A small image denoising autoencoder, trained from scratch: encoder widths [96, 192], 203450 training examples.
Rows from block 5 of the encoder of a small image denoising autoencoder, named by matrix and row number. Rows with one number within an expert belong to one neuron, the router's apart. Each number is 128 + 24 x the weight over its row's rms, rounded and kept within 0 to 255. All counts start at 0. Numbers have three digits each. After the name is the row's rms in percent of the matrix's.
After each expert's rows are labels from the 100 images, of 14848, where the router gives the expert most weight on average: "strongest on" is what is common among them. Only what is clearly more common there than usual is listed. The data: aerial photos of the United States (SatlasPretrain).
# router: router (encoder.blocks.5.mlp.router.weight, 32x96), inputs 0-95
# up: expert up (encoder.blocks.5.mlp.up, 32x48x96), inputs 0-95
# down: expert down (encoder.blocks.5.mlp.down, 32x96x48, transposed), outputs 0-95

# expert 17
router.17 121:125071154110126131148117132131073125121154142135132153124117145140127080155128107100147135130133135109118099084129114113105130136124133106128156147142126131131087125136147120164129128125123143096088138130110095100247146125064133112167092132138136113145121140125115127127143085109141143142
up.0 059:120109149129138139137145092133081154126171148128144136090140153138129109168142122134149135166165152121116131085130109095139137123119160115125132161131112111124105125138153118160157133150145124091102141136130114087205116130025124147140145111116146110158128142118114124115108095166127109152
down.0 087:147126177146091113157145144114168124113133113143112103127123136139146131132137111153117098164140108115124142189156083111171136129141140164162133137118139122175174139120120132111128153140135133114119155108126118134066144163116127113134118113137153128157119148146126117104154109103217141183
up.1 074:155115109139113096109123102131041152130167103127157130144153131122118141136102138106112095102164121154142151108132116146159130115138142096108153150120145156119134159085156137135119111126109167140131151164124146143125139127136150152191178094113093130148144142160125118148089135104185115130
down.1 079:090145119108099165110144143143125119140105108097150147112123139153112179128127128145108165129085161169136136123127132138096106158124125139117102118121100121101119095161156106113139139121164094125158080152130118119158085131163120085093137151096105161119157085108142125101144172161098136083
up.2 072:172120093148134104122114114118034143149138116121153138137146153120126143127086152100122114098152122146154130138136140136157145136122155094108132155109153136141135155104137151125091113135095166127112161142110151145121157126117144138206159111096089128147133152165141124149082132106144097120
down.2 084:098161122096118146079110121130115137150096122110138145111105100156114146130115118152111166102097144159152134114126146163076136136125083134119109129116087108101107093176144093129137145121167105114142114152149112128167103099155120100115123151105147165133123070097111115123152153163076148121
up.3 069:158098131116135142095124134120062136134145127138102181125118110125127074171090136137145145131175147114128104127115115096117126161128139118124148123121122110123106121112169155149149145126121147121178125065140099099156147110084163132148111116148132107141140127117122074134176072136134105137
down.3 085:104086155124131113192116063127090175128134127182124140148154139125127148099123159096144115164137111111127109182149111104128132135124143163132108098130119101114141136114115125130116147126161127129107124090103110099074149136163110123106095123168118104130125134142133096153141140098182102133
up.4 161:107123143125127105142141118114049168150122139111148128137125170137095141143133097127124129125151130150148119106126114150135180119121128130121091117159124124126127123121142116133117131152102127134008133177122141119164116166106127121203096110124146138118139133132154131115111127129139142131
down.4 138:142137181154127102132133127098121128117145122117120120137117161134110073106141141104154078108139091103122142122139123123131135081110133084131131117125113122180136147101100143136102128148135161127156136168105135181149167130094148165118111065110146121141121174155153098130100121093170131147
up.5 083:152129111140126095108122123120040150131154103130163128138158126122123106136105154097113116099158119139132144116137130149155131105136152079091128175116157145145122169093132135128096132135094177145145148154133137128116160130105128141198173113110109145161148151146142131148093136103154117116
down.5 099:082184130116100146087137137109128124156112137094125135110120121132121184126119120156117142129099155164152143116130127155117136116116105137100112148127110123091094100146125109149153109113169116153155099150155159124139108116167116094094152161125120158118113070094139131131146157174069146100
up.6 104:097079142105124106142116122150026149133140149145093181132112115132111148169134081128139130125169118109137091156128133102129127142133145128112122120186117120108121120129157126145149140136115131096065137143132106134138116132071105116136108092161136103129139114114130141111124094143140155139
down.6 083:138137151134106088128139142105178099130152114136100107146123127125124152103187131102139099143106085129128124143114080132143157093111134137167134134115115104172179156123105148119137135147192125143142126143118146121125144148131149125099086098128144137118145189150154123135129124062147151164
strongest on: building

# expert 12
router.12 121:125155134144137122100136119122134131149146150111116123129123145113134101119097099153111140073143121240130139132122127160133120087109114091110113087112124143126143121089142153089126113115134144151143151150132131138127132113222122177107131096126130160111152133130141124153110159137135136127
up.0 107:129122149074128138119116214119143110121138125133097142129112137119138059123121129143125125154145139114112125158125120134121122179129122137145133106123042120121116119172137131124135128135138126127150128065141114116093117118184110068138122168152139133120120133132133120092175127127112144144
down.0 115:122154133140110106135185099113145113140119125099133073109093116112131148128144121077112109126117083111124131130088133169132131127140041140143101112148137131144115144120130139137153145142162135132185140129134141134114179107173147154091141089136126130093158119124148085132115158101134106117
up.1 093:144172148129155120096142093132144150148124138106101128116122131111121149135136120128107130064155132187146149141114105130128137056129126108107110092111117123104120133096129132134124137141134137144164143154113156119135121125243144164123129061119129151109126138130139118114112140126137143139
down.1 098:124134117118080135122106123089138105109135122122129167160127137122109142079119115106113090107100092106140145132115112112133129100150105107116126116111110134207152132136122132154109120124114173132149118143044131157146139139188108122109111118111097158127128125182137135121117162093128082114
up.2 076:117164149154151118109131082103130143148122126111119137137120161106119159147131108111111121093166114184161149117102156141138153038108093131107128086121107143118122135113133129123117111136143124128161135158130145128138119120195148172119120061139136161098145144121151115120100152118152108134
down.2 096:121152120130098106131095139116115121113158113103126172149136143167129149075118141097136111112087110145145149108134111150125128113132129112132108133114112146174178148137066158136121120095158202139103145166096128138141180141150096128145134163135105143129116161163137146154113124094148124099
up.3 131:101138139095142118111131134121130137136127148119137131124125140122121048135102121135114123108169127255132152157121115137140120121120121093136125108117086113126125108101143152111162134126119132152146125112123125131122120121219134117129119113145134150113139136108123121147131137136122156119
down.3 097:150125165169105111145141132109123135109117118118123150148131093132136126115097138100136139137089097115154148153068112142158124113158082108112138116142092138189170122125122140126108122113124173138185122079108129155132151141207144151113140117143108118086167143135133111132126134097123109137
up.4 087:175182158147141108123151093132124136130107144100144120137109150112113125145126115111113127086140118172138132111123143136150118071115122106114104109128114130124123148083146142131112108129146140129143130152127127132242121120173118165106123070089124143098140150141144128134091144138152136141
down.4 086:136132121128105136126107113071163098101124114151114174162146169104120114103126167144128104149104102141126140108133106133130142119140150125153116103114148154185125163134085111165111117116127141162126127131072128114181118136173108119118132122088123129161060120166150101140108135127127099156
up.5 108:127147136119144112095133105123125133141116157143099131134129153097118113133105125130116124086156127220131151153126142134137133078109110128101106107122098121116132134081132137122135125135133130147166147139128130117107129111244133154119128054154122138123134136118137122124097148124158141131
down.5 126:131143102109087094133132113084121125127152129146122149144144141118139124094123132084120097123109100155154155119099094149131138118137083143132102110133123144183142140106085123149118109101143184196162148110112137149147166137179098150118136123102122169102124148156147089122120164101144110133
up.6 099:145112112164115098118109100141106117116138125127130131143131125154136075095117127123141107095099115118108117129131122138178120068152156064114149133131142116150146143109110195148108098121120145103132148165105104175122145140159107143127168090086109116141113144159124165106072112115129141113
down.6 072:107190116122142113130122125161100152138136144147162137120134110118114153168131145137145148131148140112131130140165147108113137103097129110076123166150147073068102113135160158100149157179149113151134121146177142138096111080084112123129071125114127131113161128121146116142146115147133104116
strongest on: crop field

# expert 27
router.27 115:132168146145116111100154097128144135143113131098137127125119140106103160134152118098115139104143144209158128065106138142154153080108117122102099115122140126130110127095141142093129105130121135145169128161130151135175142111112144180139128063108139150118141149128151140134086141125182123118
up.0 092:132174152077134132144138181133122108114117132124163110121129138138125118133162133130159151173127138152113128131145130131115122169133137120203109101125025134126120133169108106126148164109156128121166125094118121095136130134113127089138109157101146148127117125118123129080095114132123132158
down.0 134:129115156146187141122163122137189172135090145118105084108106130100117123194138089151126129128149159122135145120102168146157142110105107135116138111120148110097113109105175106112129143158155100134119121146139130111100076131137156127067111116143146104101155128118129144142123128150162155119
up.1 080:159140135117105102113127087151099128121147124151135138133136134128125132130137126084148113103114113227109122106157131119153115055143129089098124141132129145132147144098110143138110101108125142123133186142119129158140149118140112152144141049116126130139113150142108155113083122088156117128
down.1 083:156095111128147165115155112159093152172105154131134120142117097125130143141143130141127151114169138118123115131121150122113091143057151123119149150132147137057091125132188121118108105134095075130097133100173111118164116151118156117132124129126141118121136144103183098125141117151131161111
up.2 090:123125128089110149138114166126121099127141130148096122119117136122134132117136143153134142175097159092116118164136134100106123224131133144150131123128113119130121112195124111129175160124135118117125124110123135121090140138104141071129105196158133118150119102114112131082180119138105144131
down.2 103:108113133128178148127192121121168165143072148148088116111117125106108096173118062162151129129184141148142134151090156135172133110083117123109139107120140118097139114120149111109150148147110105142133139142167132106127115112124126136087126105150119139103154108106129131113134109137129152085
up.3 083:161142121117119089129118103145091122121125116120134143160147131124140146115136127106140131113126108240135125094126118121156117063147135114115127124134104139142131153097098142131109107124134158117140161143120121138169148130149114167148135065104119118140113160148098153108066117123168115146
down.3 090:170084116132151183146137134124104175139126150144163139097106122135096106165097099150149176089154162116128124137122191109126094145143142121119150149132167104093090134131163122114109114115107097143115141138144127120113090096128143144150147124142126110128126123094103120117121110199120149108
up.4 107:127170147147150115096144092114116131145124146109153127124111156111113157140147105127121128143157126235140142092110144144148137071120104125108095100115111120119125121090134123116130125138144123138155127157144144125162127117122140145128123058097137161104138133108149131130056142127167123109
down.4 094:103166156123123112120117125073103090093163121133126099140126134134146166075125111116107096145110092139133159096112101154132134142147111122121084105170117134166156129127080126142123137087148173132138128121064129136131136165163115141136111114099109170101131160150163130150118144095135109134
up.5 087:131155152159141117123139097101147154139118130104134116116128145113121168133137140121108115094150121149146134000112098152129150087117113149130107153125171119127126128112148157119053140147134105146157133164149135103139116125138129150123125143096133118112137130129154130141075151141135122141
down.5 079:083127139169117095118122142089124119085157132106132163142112141129101184098142118142104112144131129129098136096121069137110147149113128142160154110139120150119151118152073143151130134128179178111140124110098124113089152180094092146124107164087100118118106130160120153130123143105127119138
up.6 063:158167121126113098112099102129099136128118105114154161154133151147154138113119124095150115083120088200093110128133118122134114059156129110109121107128090142141128131109121137142117121126138139100136154134097111128173133154132099149137131077098128116149077162164118156092087131126165119144
down.6 083:140118137117115180162138160138104160144095114133160104111171147129134122124116142146109146133147136128123101107106154107139131133135118131132142148122191139096113134135188117106158105154117110106156094140197107125143113080128178095136165158156132156132151107093130092115159120167121146141
strongest on: crop field

# expert 11
router.11 070:103179134131097118118135107114126116121114117117092073122144144142113132107148114133089122077076118147148155123123128131140153087135135200148151077117122145188127147120112103150115125119153131122144101173076147153132127141165133154100147155120144124165107120137102125111141163150112144138
up.0 077:127147142122151117154151140094166134128122116083141039129136096123109180103124124137132151118138120113106160120119112125116129130112145131122146109141124136121119119147136093121138138131155124129170113124109137131121136125183128126255124127092151156141119121139132135121130145148138140149
down.0 116:081139128142137113111142127134078113136144143147141110128123182139134128148148073103138104145155144145119110114110138153144154132132134155120114133159167116149107121121130117139174109116138109105087137155123144127137143108058126131082132036149107128117134179116113155092107105119150134127
up.1 103:139174132139138105111087121137030142136153109115138102153155134122113097089112153097111122110153102144132137125127134133142148110128146102132132135131141136146149154102095128132122112149100136118147148152089159159162141127123119143181183107104117139192112144143151116141107170103148110132
down.1 071:102146112091123136126138107165077127179155103167127120128129165115123113101068128126157136097148133114122124110108114132123117116162126164078151118135099124175152133158158140150160131126146154154127112174131094130096104117157138083094124176134132157149114109119117139098167099138106114111
up.2 088:126125149139158105131171127093255132112114124105137165140105133127130143154128149141148128124126129116121116109125136128136138116116131132121132140122130126144140123131150122122109130083151138127103125154118114126119129119175129144047151118134134140105120148130119102130146111135149119142
down.2 103:125108127132142118120127143137053154122105121125143148146120080161164084137071115179143150141150127126098135173100169119132091189108120139149125133125082102115140143143136147124164121124094134121113116103116106167142137131177148093176147136109117140105126124115114141129161100134134123132
up.3 059:139107119116097151115071129175079141132148105164127159107158147130159094137129125136141119126124134145117094134157172097153110140149159128121144157131142114146113132134116131146107107099125130131056105130105125154118114132042088106071119152137099113172116128112112114134127116117125115135
down.3 069:173133153098164160086128111123169098084106098115155125122139109133125123121142143151120070126144120102145137115113121113101163136123135100153171111124124167084117092127145078128111169148125129160122097115150136136124116100172139179122129108125186141144137134120140120093114140146082153140
up.4 078:133148141131115122125151134128193091128132123106125036133113094134133197080123140120122120119095120103125139114135110137141128094113173115126138112116131126138135135131120109142105148103132124115178119189100137161138100133195109123152182143124135124153113122136136133115109150124119146156
down.4 091:124104163181132125121128167143124097120114148134153110122117129147141126159173095132155131159151105115096138120137154108108137173115138087146093145114149114151120124138126098111109147119102149109141143119119142137208143124103139203138146069105137105126159141089139146121085117136114152122
up.5 099:129143121152148121105180136102248110141102121112135160138071144130132129154133112127131130144102122124131116124100156164127131119112085121121116140129146129140130122114136132137110112101146124135160134159152097111122109103137124136022141124126124136101160126131137119114150127134118133123
down.5 102:108159127119137122129132180131086133135125139129114159130143096138143094097150126144161135177144108072125142164126114131086103149134129104154139134115097130102140114184104089122144163091084151144149126100146100116144138134163144059141144145133124088138135106103113107095150135130089110152
up.6 074:128149121141152115139121108107174131131142114093153041133070151132127134167134133105123117126131135135119123091139119131134162117112110129113108142124122115130135130124134151112137113151141139124082109204139142098167135109049121141150118143107126169190146123146123124125087134112144147130
down.6 083:149121113146103129136101101155127125138128135106133113143104123122120186135093110086119137139111143129113113140145138114138138116148134104118125143159179161130143172089122180138130122093170147110092156134123102146072155146105123075161148105126105127120103162164119107187104113099146105092
strongest on: crop field

# expert 23
router.23 120:112174117139143134102133093128086119148125134135169098118099159128108130143131117116128127136141151199148150096114167165138130112127118122108090139114098126106112139105118118135150112117136132128160135143143162157191129109123136128144138084105129172113133108120122137131025149116147127099
up.0 101:131133117202115118136123079146107140136142126165075151144140104144123097121105123125146116106109125069127108063130141123152119113137135121063129142142186133157147157105124136156124100137120138104080135127111116148154154141126111156104149097121096100151128141142131148144155114108120099095
down.0 067:158120063099134139098095117107127141110122133087141124103119114115081157142161152150114157118147151091137142136151128134128167118109135130134171125145178136107126140132139126142106117147109133156121142162186105089111129147172126153164112096142152192103092087116120127107141115161112138135
up.1 075:144107113131118110099110097163120120112145128142118152127150143117132067129125121104146124121121114222115115137130148121165118120136153107074124120145082151163154135114122129159133117115103148115147146143111136152168149153130109138146139046133108139140123154133098152107075130105164120108
down.1 078:157118092129182119137113149158104149140121149099168141147122114152115115151133133160109126167148163115152110076161138120131123149131144132141158117091118131059087089158179125122095124144120090112124103094153128127099098099137131133141134148140130084143120100115143140153176112163143148140
up.2 078:146108123143134109073108094154109100132134130149133157158137124123148091129110126108143106111139132249134106101138141121153130088148128110103134122147104141143137131097133145147112119109121164102138149133124119161149124148150132167139141063132107127146108144146105151123093128108164106113
down.2 074:155106109129163150123140135114122119125114151116179160125126109111113143165177140148114160137149158137131113137134128134111145159129152148098171142113131129057090106140150095115078129145101083122106110131164142115080097116147145103109163137152128110160127107094118113109119123185082128128
up.3 076:143159140146156114101134096109106147140122151126120113118114150101126167136145093123118136122135133232148132129106141147144138094115119106094100068108098139129129120087139104108164106130129126128162125164129121113169104114107144153126124068113121166131135125132145107121071148117144120100
down.3 082:099138142155139113125105105109137145096150115120117145171141120136136129075142139122122111128105098140116110118142130140149118104141121130108095135158081175206169148124095133101117124105142174160098099118088158139144154152149104150096124151138098147143099150194121148133115141103137107149
up.4 120:128147139141147114094139120115130165151114138108139125116100140105091159141109117124098145081157131180137144155116123132138154083111117109092106106118134116114130122098140143105115120134132123149155143108140137105219116113208148155104110092119133151115144131129162091148172153133158126130
down.4 103:119131100110171110114111130104112140105139117147145159131123149150124086109137188137140104114106123140143138118121086128111143085139144140154117094166109157143165130136100121164111120079143154141105105092101118139199140131164129178143070126116133125170111118137126148159139115098133104156
up.5 096:136143139169140132079126060124127157141111145145074128113108157111097092139120084119123142121144145105160144118105174149142137132120103126073116087114153122123124129083149109118146122146147124129145149175140137130167140108091136149080132065153115145121147126112149120128102144123125137087
down.5 088:109133139132099130131127117135126101113129103133147139159100157136125118079141123122146099179086104143111118134127127153123084138108130125144088137134099154185149160116062145134156108122153205124113115121105099162147144134122136122087173107102118162161103139135133152124090122093120122108
up.6 089:154161139147144112087139087119127153134126140116119137120110137111110144155114112117090141104159120213128152122111141151151141081127101141089117098114112130135127125070143127115114102134132131125145148138152138137202142126159133161104122038114125155124132138124147105134131155121153126112
down.6 118:114153110118105104130099125099096092123158110127153166136126165137116096098114130142148085127113116166136131104157079114136145113170140144138124118140115150177159139115078128155110138090133166135150149119082133144181151134143105133144117102090104154142083154145144162131120144106136080111
strongest on: crop field

# expert 7
router.7 089:148105093136103158129103091114153164134146083132112125135160118129120114081073155116109105075098123111122130134142123089103112136140182131118137126112168128130146186109126129158088160145059156155122137186114134145136113135132136133153122135130093106138135144162105114140113113142122134145
up.0 088:123130102131134095134075118138095128145156100112131107150112160115121131118125152101100104133140118167115154087141157125153131130119154126116106129121175157143136152096139156111095094124090127137109150182117168150138142085048121148166128120107105156163130154154140126149110152121169113142
down.0 080:109137090089106141131115124120049129112125170191150129116126132137134177137096139126131126130143145135117132113129167119103119145123132113154103132135122112120115086188092109137154137092144129100131118109131096139112147119124135080185120181095127120130123102122109142096144099160086126113
up.1 106:143113088156138119123100106116114151129157084120154122141130139121128140128098222117100091106139109135143133126115123136131121124125146106118127157097163134156162145105136143120088109129055147124095156130128138145134147108095129143190102112121084130156130146150133095157100120105162109133
down.1 105:100135109083111163136134119134073108106122125156125142117124142155126142135137101150156131173118158158127132157113120149112138150108094172139091135128096129104129098181129132141158146133111108122111096111121133143169121123093156087143143208125143170123111092108125105119170133139092151103
up.2 111:137113109137141124112103101113107147129172077126141138128146139105123128122087226113103103098154113138130135092121132131140150130120167112115133151131159156138157149100146150122090107131063146138114157149113137162141142122079140137183122108131095135151136139155139113136119117106149097101
down.2 103:107144097084096148124124155106060139117126141165118145120124126155123144139131138170147150153095164151124151139107131132121107141131102150136072124123140113114100121178113109126177140103129101149131114137140121112143117147112130123158133178103107148132117093078108151111181147167071141119
up.3 100:128088100102114133127101137123099147119156112150113144101168119145124091112096215133120106116133140102123138147142094104111130166131172130136167122121133118102124136134147148146101151127041155110119137127126113124108125136096099118203139142159137106137118108141114112122130086127110132139
down.3 098:138109140168133096147123111137185118129126116115148119149122132110131088115153141132112087101144106118132102105141148104156136132120139101084161124102151133173154134077118144141140105128114117142122149128147122135157133117138130187126119061144124103136095188146121145159069127085172116120
up.4 099:103111138138110135140056124170149094125162111132129153128135132099143120117136140117158140161105118148105108132173153109143091123149143141126128176144119121144129124109084157127153127068160131109051139150072122122136125119070109122095133120134124123184114121114103152130131116132118138136
down.4 085:109121109118111129115127125122164157119127134112084124105137137146099166073117174129061121093164168102127164106133123099110190110117132128150178085111130108119136143118128129141092101132135112176128145140104171104130133141122130149111077142126129115132157129124182110123110156142146133147
up.5 105:149099094130148103115106121119114145138150092112144119128142129113144124122085224105102097096143111139128139104127126125145132148121152107111135164110151141139158152110129142120073127152065161139108171155147142154145154102091124129175121110126100134161149158147146122136103129120164103121
down.5 104:099124118086120174125098150118080120104131140149099116136131149153139159161140134149155143116118127159141136151109147134122122132141097171133088141138118118125122105212111134118134108129161101124105107126139115126108144125080141083149132171137127152144134073108125138138165121191082128150
up.6 107:154117089133139106133098117125086159134163098121133115136146122131132131134086212116104096103155101130136138123116124134151147126117147094113128150105151143136150146109144139123094114154042158144119154152139133147148146132089141146193121107119102109152118148155155125135093115109154115115
down.6 113:093175109093121161110134152110071119132096143136121120099146122158140163166131115145144174128115146170122132118144095133110107145129123173140093119138111121099102108174119120131143136109167136135136115139130118139128112135099140075130134210110112167131129096112124102124162141165087135134
strongest on: crop field

# expert 25
router.25 111:124068087101109115131101149144117117115156057151130142158154135129133116128112182117136126144114148113115133147152109098119118157151171118133140153145138125163179117142102146139139118107109202112111111073093120142116139133091099130163138109120095101151101147135112134131140115093148134136
up.0 128:139073115109095126147085156164068102109159099156137159140153108140143095118140156112162120153124138106098108131157121111125105147154160126149145168144116143151154116139103119146138135093112182093091128085109117140115130132094109122161159127142127110176109128114104160130138080119122126140
down.0 071:150076143161133113151129081128127140156116113130103083138110133096111141131075125105091123084160086148141132149108146125119109146086130131086161123081169148121150131093134134058126106164106144113146132127155128136143144134116132165126127105139157118133147162128166122158104119091159125120
up.1 053:124151151120140133135162146097123159134068164122123125120127113142112146136143084153112131134134164142131138134103129151102121170108082119125116112129132116093084133136179113111156133124125085133147125092192136146127140141175159151087129133162127158078161117131115109098161127165113164152
down.1 091:093119108146083142156119116156098092117144112187103152130134139186155128089150113156139148171091120156134122149136145076102110142160107141146114126140090137149151130175151138164177127133134128157135113139113117106132157158129132095133108150155083120121096114131110133087124103133098145133
up.2 137:114074094103108127152098135146102118108161067149139151132159109145141105105132190134141126133115127112111111139157095110127117175147166121152148154147121120158183110139120119143140133116095194112093125082107112105111129150101113117184145150138135121158113128128111143113139097126128126133
down.2 082:139125143143145114127130129117154165134141127088120108160125107063114124122107136101110118072186105139119172108136125141144132099109126100101134121106146130140128166093148146091097118147123113131122153136138117139107148122154135176159128051117112109138151184157146106145092131116166150112
up.3 050:160147179114138116111148120139190107120111183132073129115143148137122128122125079144155135108107110132115128126118114135116119130146130159136149110106120156114117139122087117143139162112208095125146106183090120082126107123156134131079147141162157133105122146116131137142162150139112157139
down.3 070:124133122142162142076160132135157155110128148126129122141112082140132099088114122115086158084114116118138140124124081160112108136144149143155156131111116122124112131154121170112123125166099127151169135134171097113095151097163158141102118162125135094107124139126192090171113137158121104161
up.4 119:122077086092117124147100155144087121115164079143137143136157111139137120105132209126143136144120128110121115133141103106129113159133173122143139149162137118152185118141123129140133145111097210116103113067105108124096127151114116117158144132121137109155112125132115144108120099124138134134
down.4 094:155105106137129126139141104164119155139129102101146129140128108079087141161095142103090128106179127127120143120132133144141104099124139112115133125078134121095113174101150141066109119118084135108120169125122158111126153127142124158141129094145133113111137184159145113131080116075167141101
up.5 085:095203168154137156107162132110191131143101187128107116118106142133124144124151070151123146141120138130126127146107171141123122089120089151105125115109109112129094121133132108116133140119171095125152096137137146157142128110175125118051131134135142142114125113118134124153126157130107145115
down.5 105:080126127110090136130126150125136096113136123169110146125154140218145108118192142149155157177115118136134118151122123115095138142155129143194104143142097119135139122178108121153146144097130117139140090143106128139134108137131133097105126161156141149121113118102104145119142134153081108106
up.6 091:080147198125150164140135121119176138143098173106100106076112124123124125148145084141126144115137132121115136151120131124108142108134096157121148073145106103104093116139154111132124145135151053131177116156136114095138107144091124128091138138138154109112126112122123140099119152161119157136
down.6 094:110143140115087152139120135146122085075159123127114118112147116192134147080190130130144130158110144098133084130133109109108133119182138141169155098116145128140116103184103120170154132112140135117151137150119153127128127146082127100121089169132119107116098089128135141130117150151100118124
strongest on: building

# expert 10
router.10 119:168168135151131098112117098132128128132127126115162134125116139122111152125119129121132109069141108160117146063139120151150130046117108113110101099111144144122139141098137149115073113127138123151133144131123143117208157123187141172135120086102115121127135154141147118152107151122145117132
up.0 105:121125128047120148140135182129113080124123107137104107110123138148140134125156138137126126209108137138109117076147113131096130195152131154154127121112090122124109118168120124130159160130119126159139104117139127107147104127075145104150117165145153132130129108113130117078128127144127148159
down.0 099:099122155131178118102164132126181140150089137101098105118099131122110141172147084144123153133149153165140156117136136117134160144092102171131135091130134091123119128119148121115142125161152125140142116125169131100077135122102136113062077108136122116095170111106126130137093126139111156145
up.1 095:126121129049132140125132184103118108116134128120109127128140143128148141118136125134133118171126129090104113105139073124105140160151126141146139099149029117119145109172120125129147136128128124126135128121130111112131122133120114094132118148151147124137122113129126120048168147117114159189
down.1 120:103137122127147136118172137123191145150091138155084112117107164132111137150152083109121136125134153152131138132126157144137154130120083167088109085129154107099111115127156102085151138150134114156140148147155156111088124103128164120044106109145110162113157132105118131133108129142145134139
up.2 107:151164153142155112094129096116131160139127158114130119120132151110121153134147107127121131065151133180141159093119105145136155062120115135108114102111116121119130127101143141118103113129141128150167139164127143097170137128215140178125119071106142155123140133141134117123106148134145132165
down.2 114:117156111103098081098116143077141107094139096130121151154151137124111147082132136128127098107095087154152166119141082120129165116146121151106130108115119143173145136115105139142126110113144162178171118115069132124133167120173098122115093119124134162132117170163135130126099148115124109111
up.3 078:117109092137104129193125152133128124122128120145106129121118121149147117120113139128121131199111160055115115179126124120120132201113143099159145142131149137116124127137111123116141129138141119117091108116116121123075116124103137068124130189177115117115133116127105128165131137135087153113
down.3 092:123087171130177157120159116174123145126086162131107096102118114117170120198118080133113116143152167085127131165121151131111109144125123143125135119134125133083121116153168100102145119137123102112060109125157128110107107154113118144091136137140143123130150124099085141135143145114114147122
up.4 114:159179155139142122101146108114146139130120141104134123126114135106105149128151115104113140078146125160161141072119120144129143047109112118119115105115124124117124120099140123122099123129142126146156134151134134110191110106209145174124128084084165152105144124130155118132115157138147119143
down.4 084:139140136135093076141136124078141096103166120123120138135129114121130148089166131106136109128090075144146124096149097124156154134145140129164142104116071167158178161078097113135120125139163149140131158122082118142138140131177088125104116132113142122109123121141140154134109142083114099130
up.5 089:135169152129148115111141110116135130150116145105113121128111158092114153130150126118117132065141121190132139073111128158164139050109105139111104092127110138140118150088148130104105132154143137136165157150121117135134123120190143177114132069107128154126133131117143127102108144120152126150
down.5 120:132174111120079093120132105074130098110139090124115142155133158122126154088125112118108101094109077155171149119150093120124160118152115130129101108126121127173150154102092154143122115110130166164151128144094148156151178145152102139135142119110113177132096135146147134108105163109134129140
up.6 137:114144136068114121099127178125126102128117132142141138117127149142120116123130102125127133172133135151129125121122115125123143153127119147145129110141039136138122135155123123116170132135139131131130134117123126139255119127105133114113125145136127150124124123110129115048139160140121131146
down.6 136:124115151145175105129146131086154148146109161145089146145089149136122097124147112121132141146139135171132107126114136116137166115108113161140127079135114115120115144131126106119108156158129142147143140115131114118125136094142152158033067091146123136113161128130166064143156112117147140137
strongest on: crop field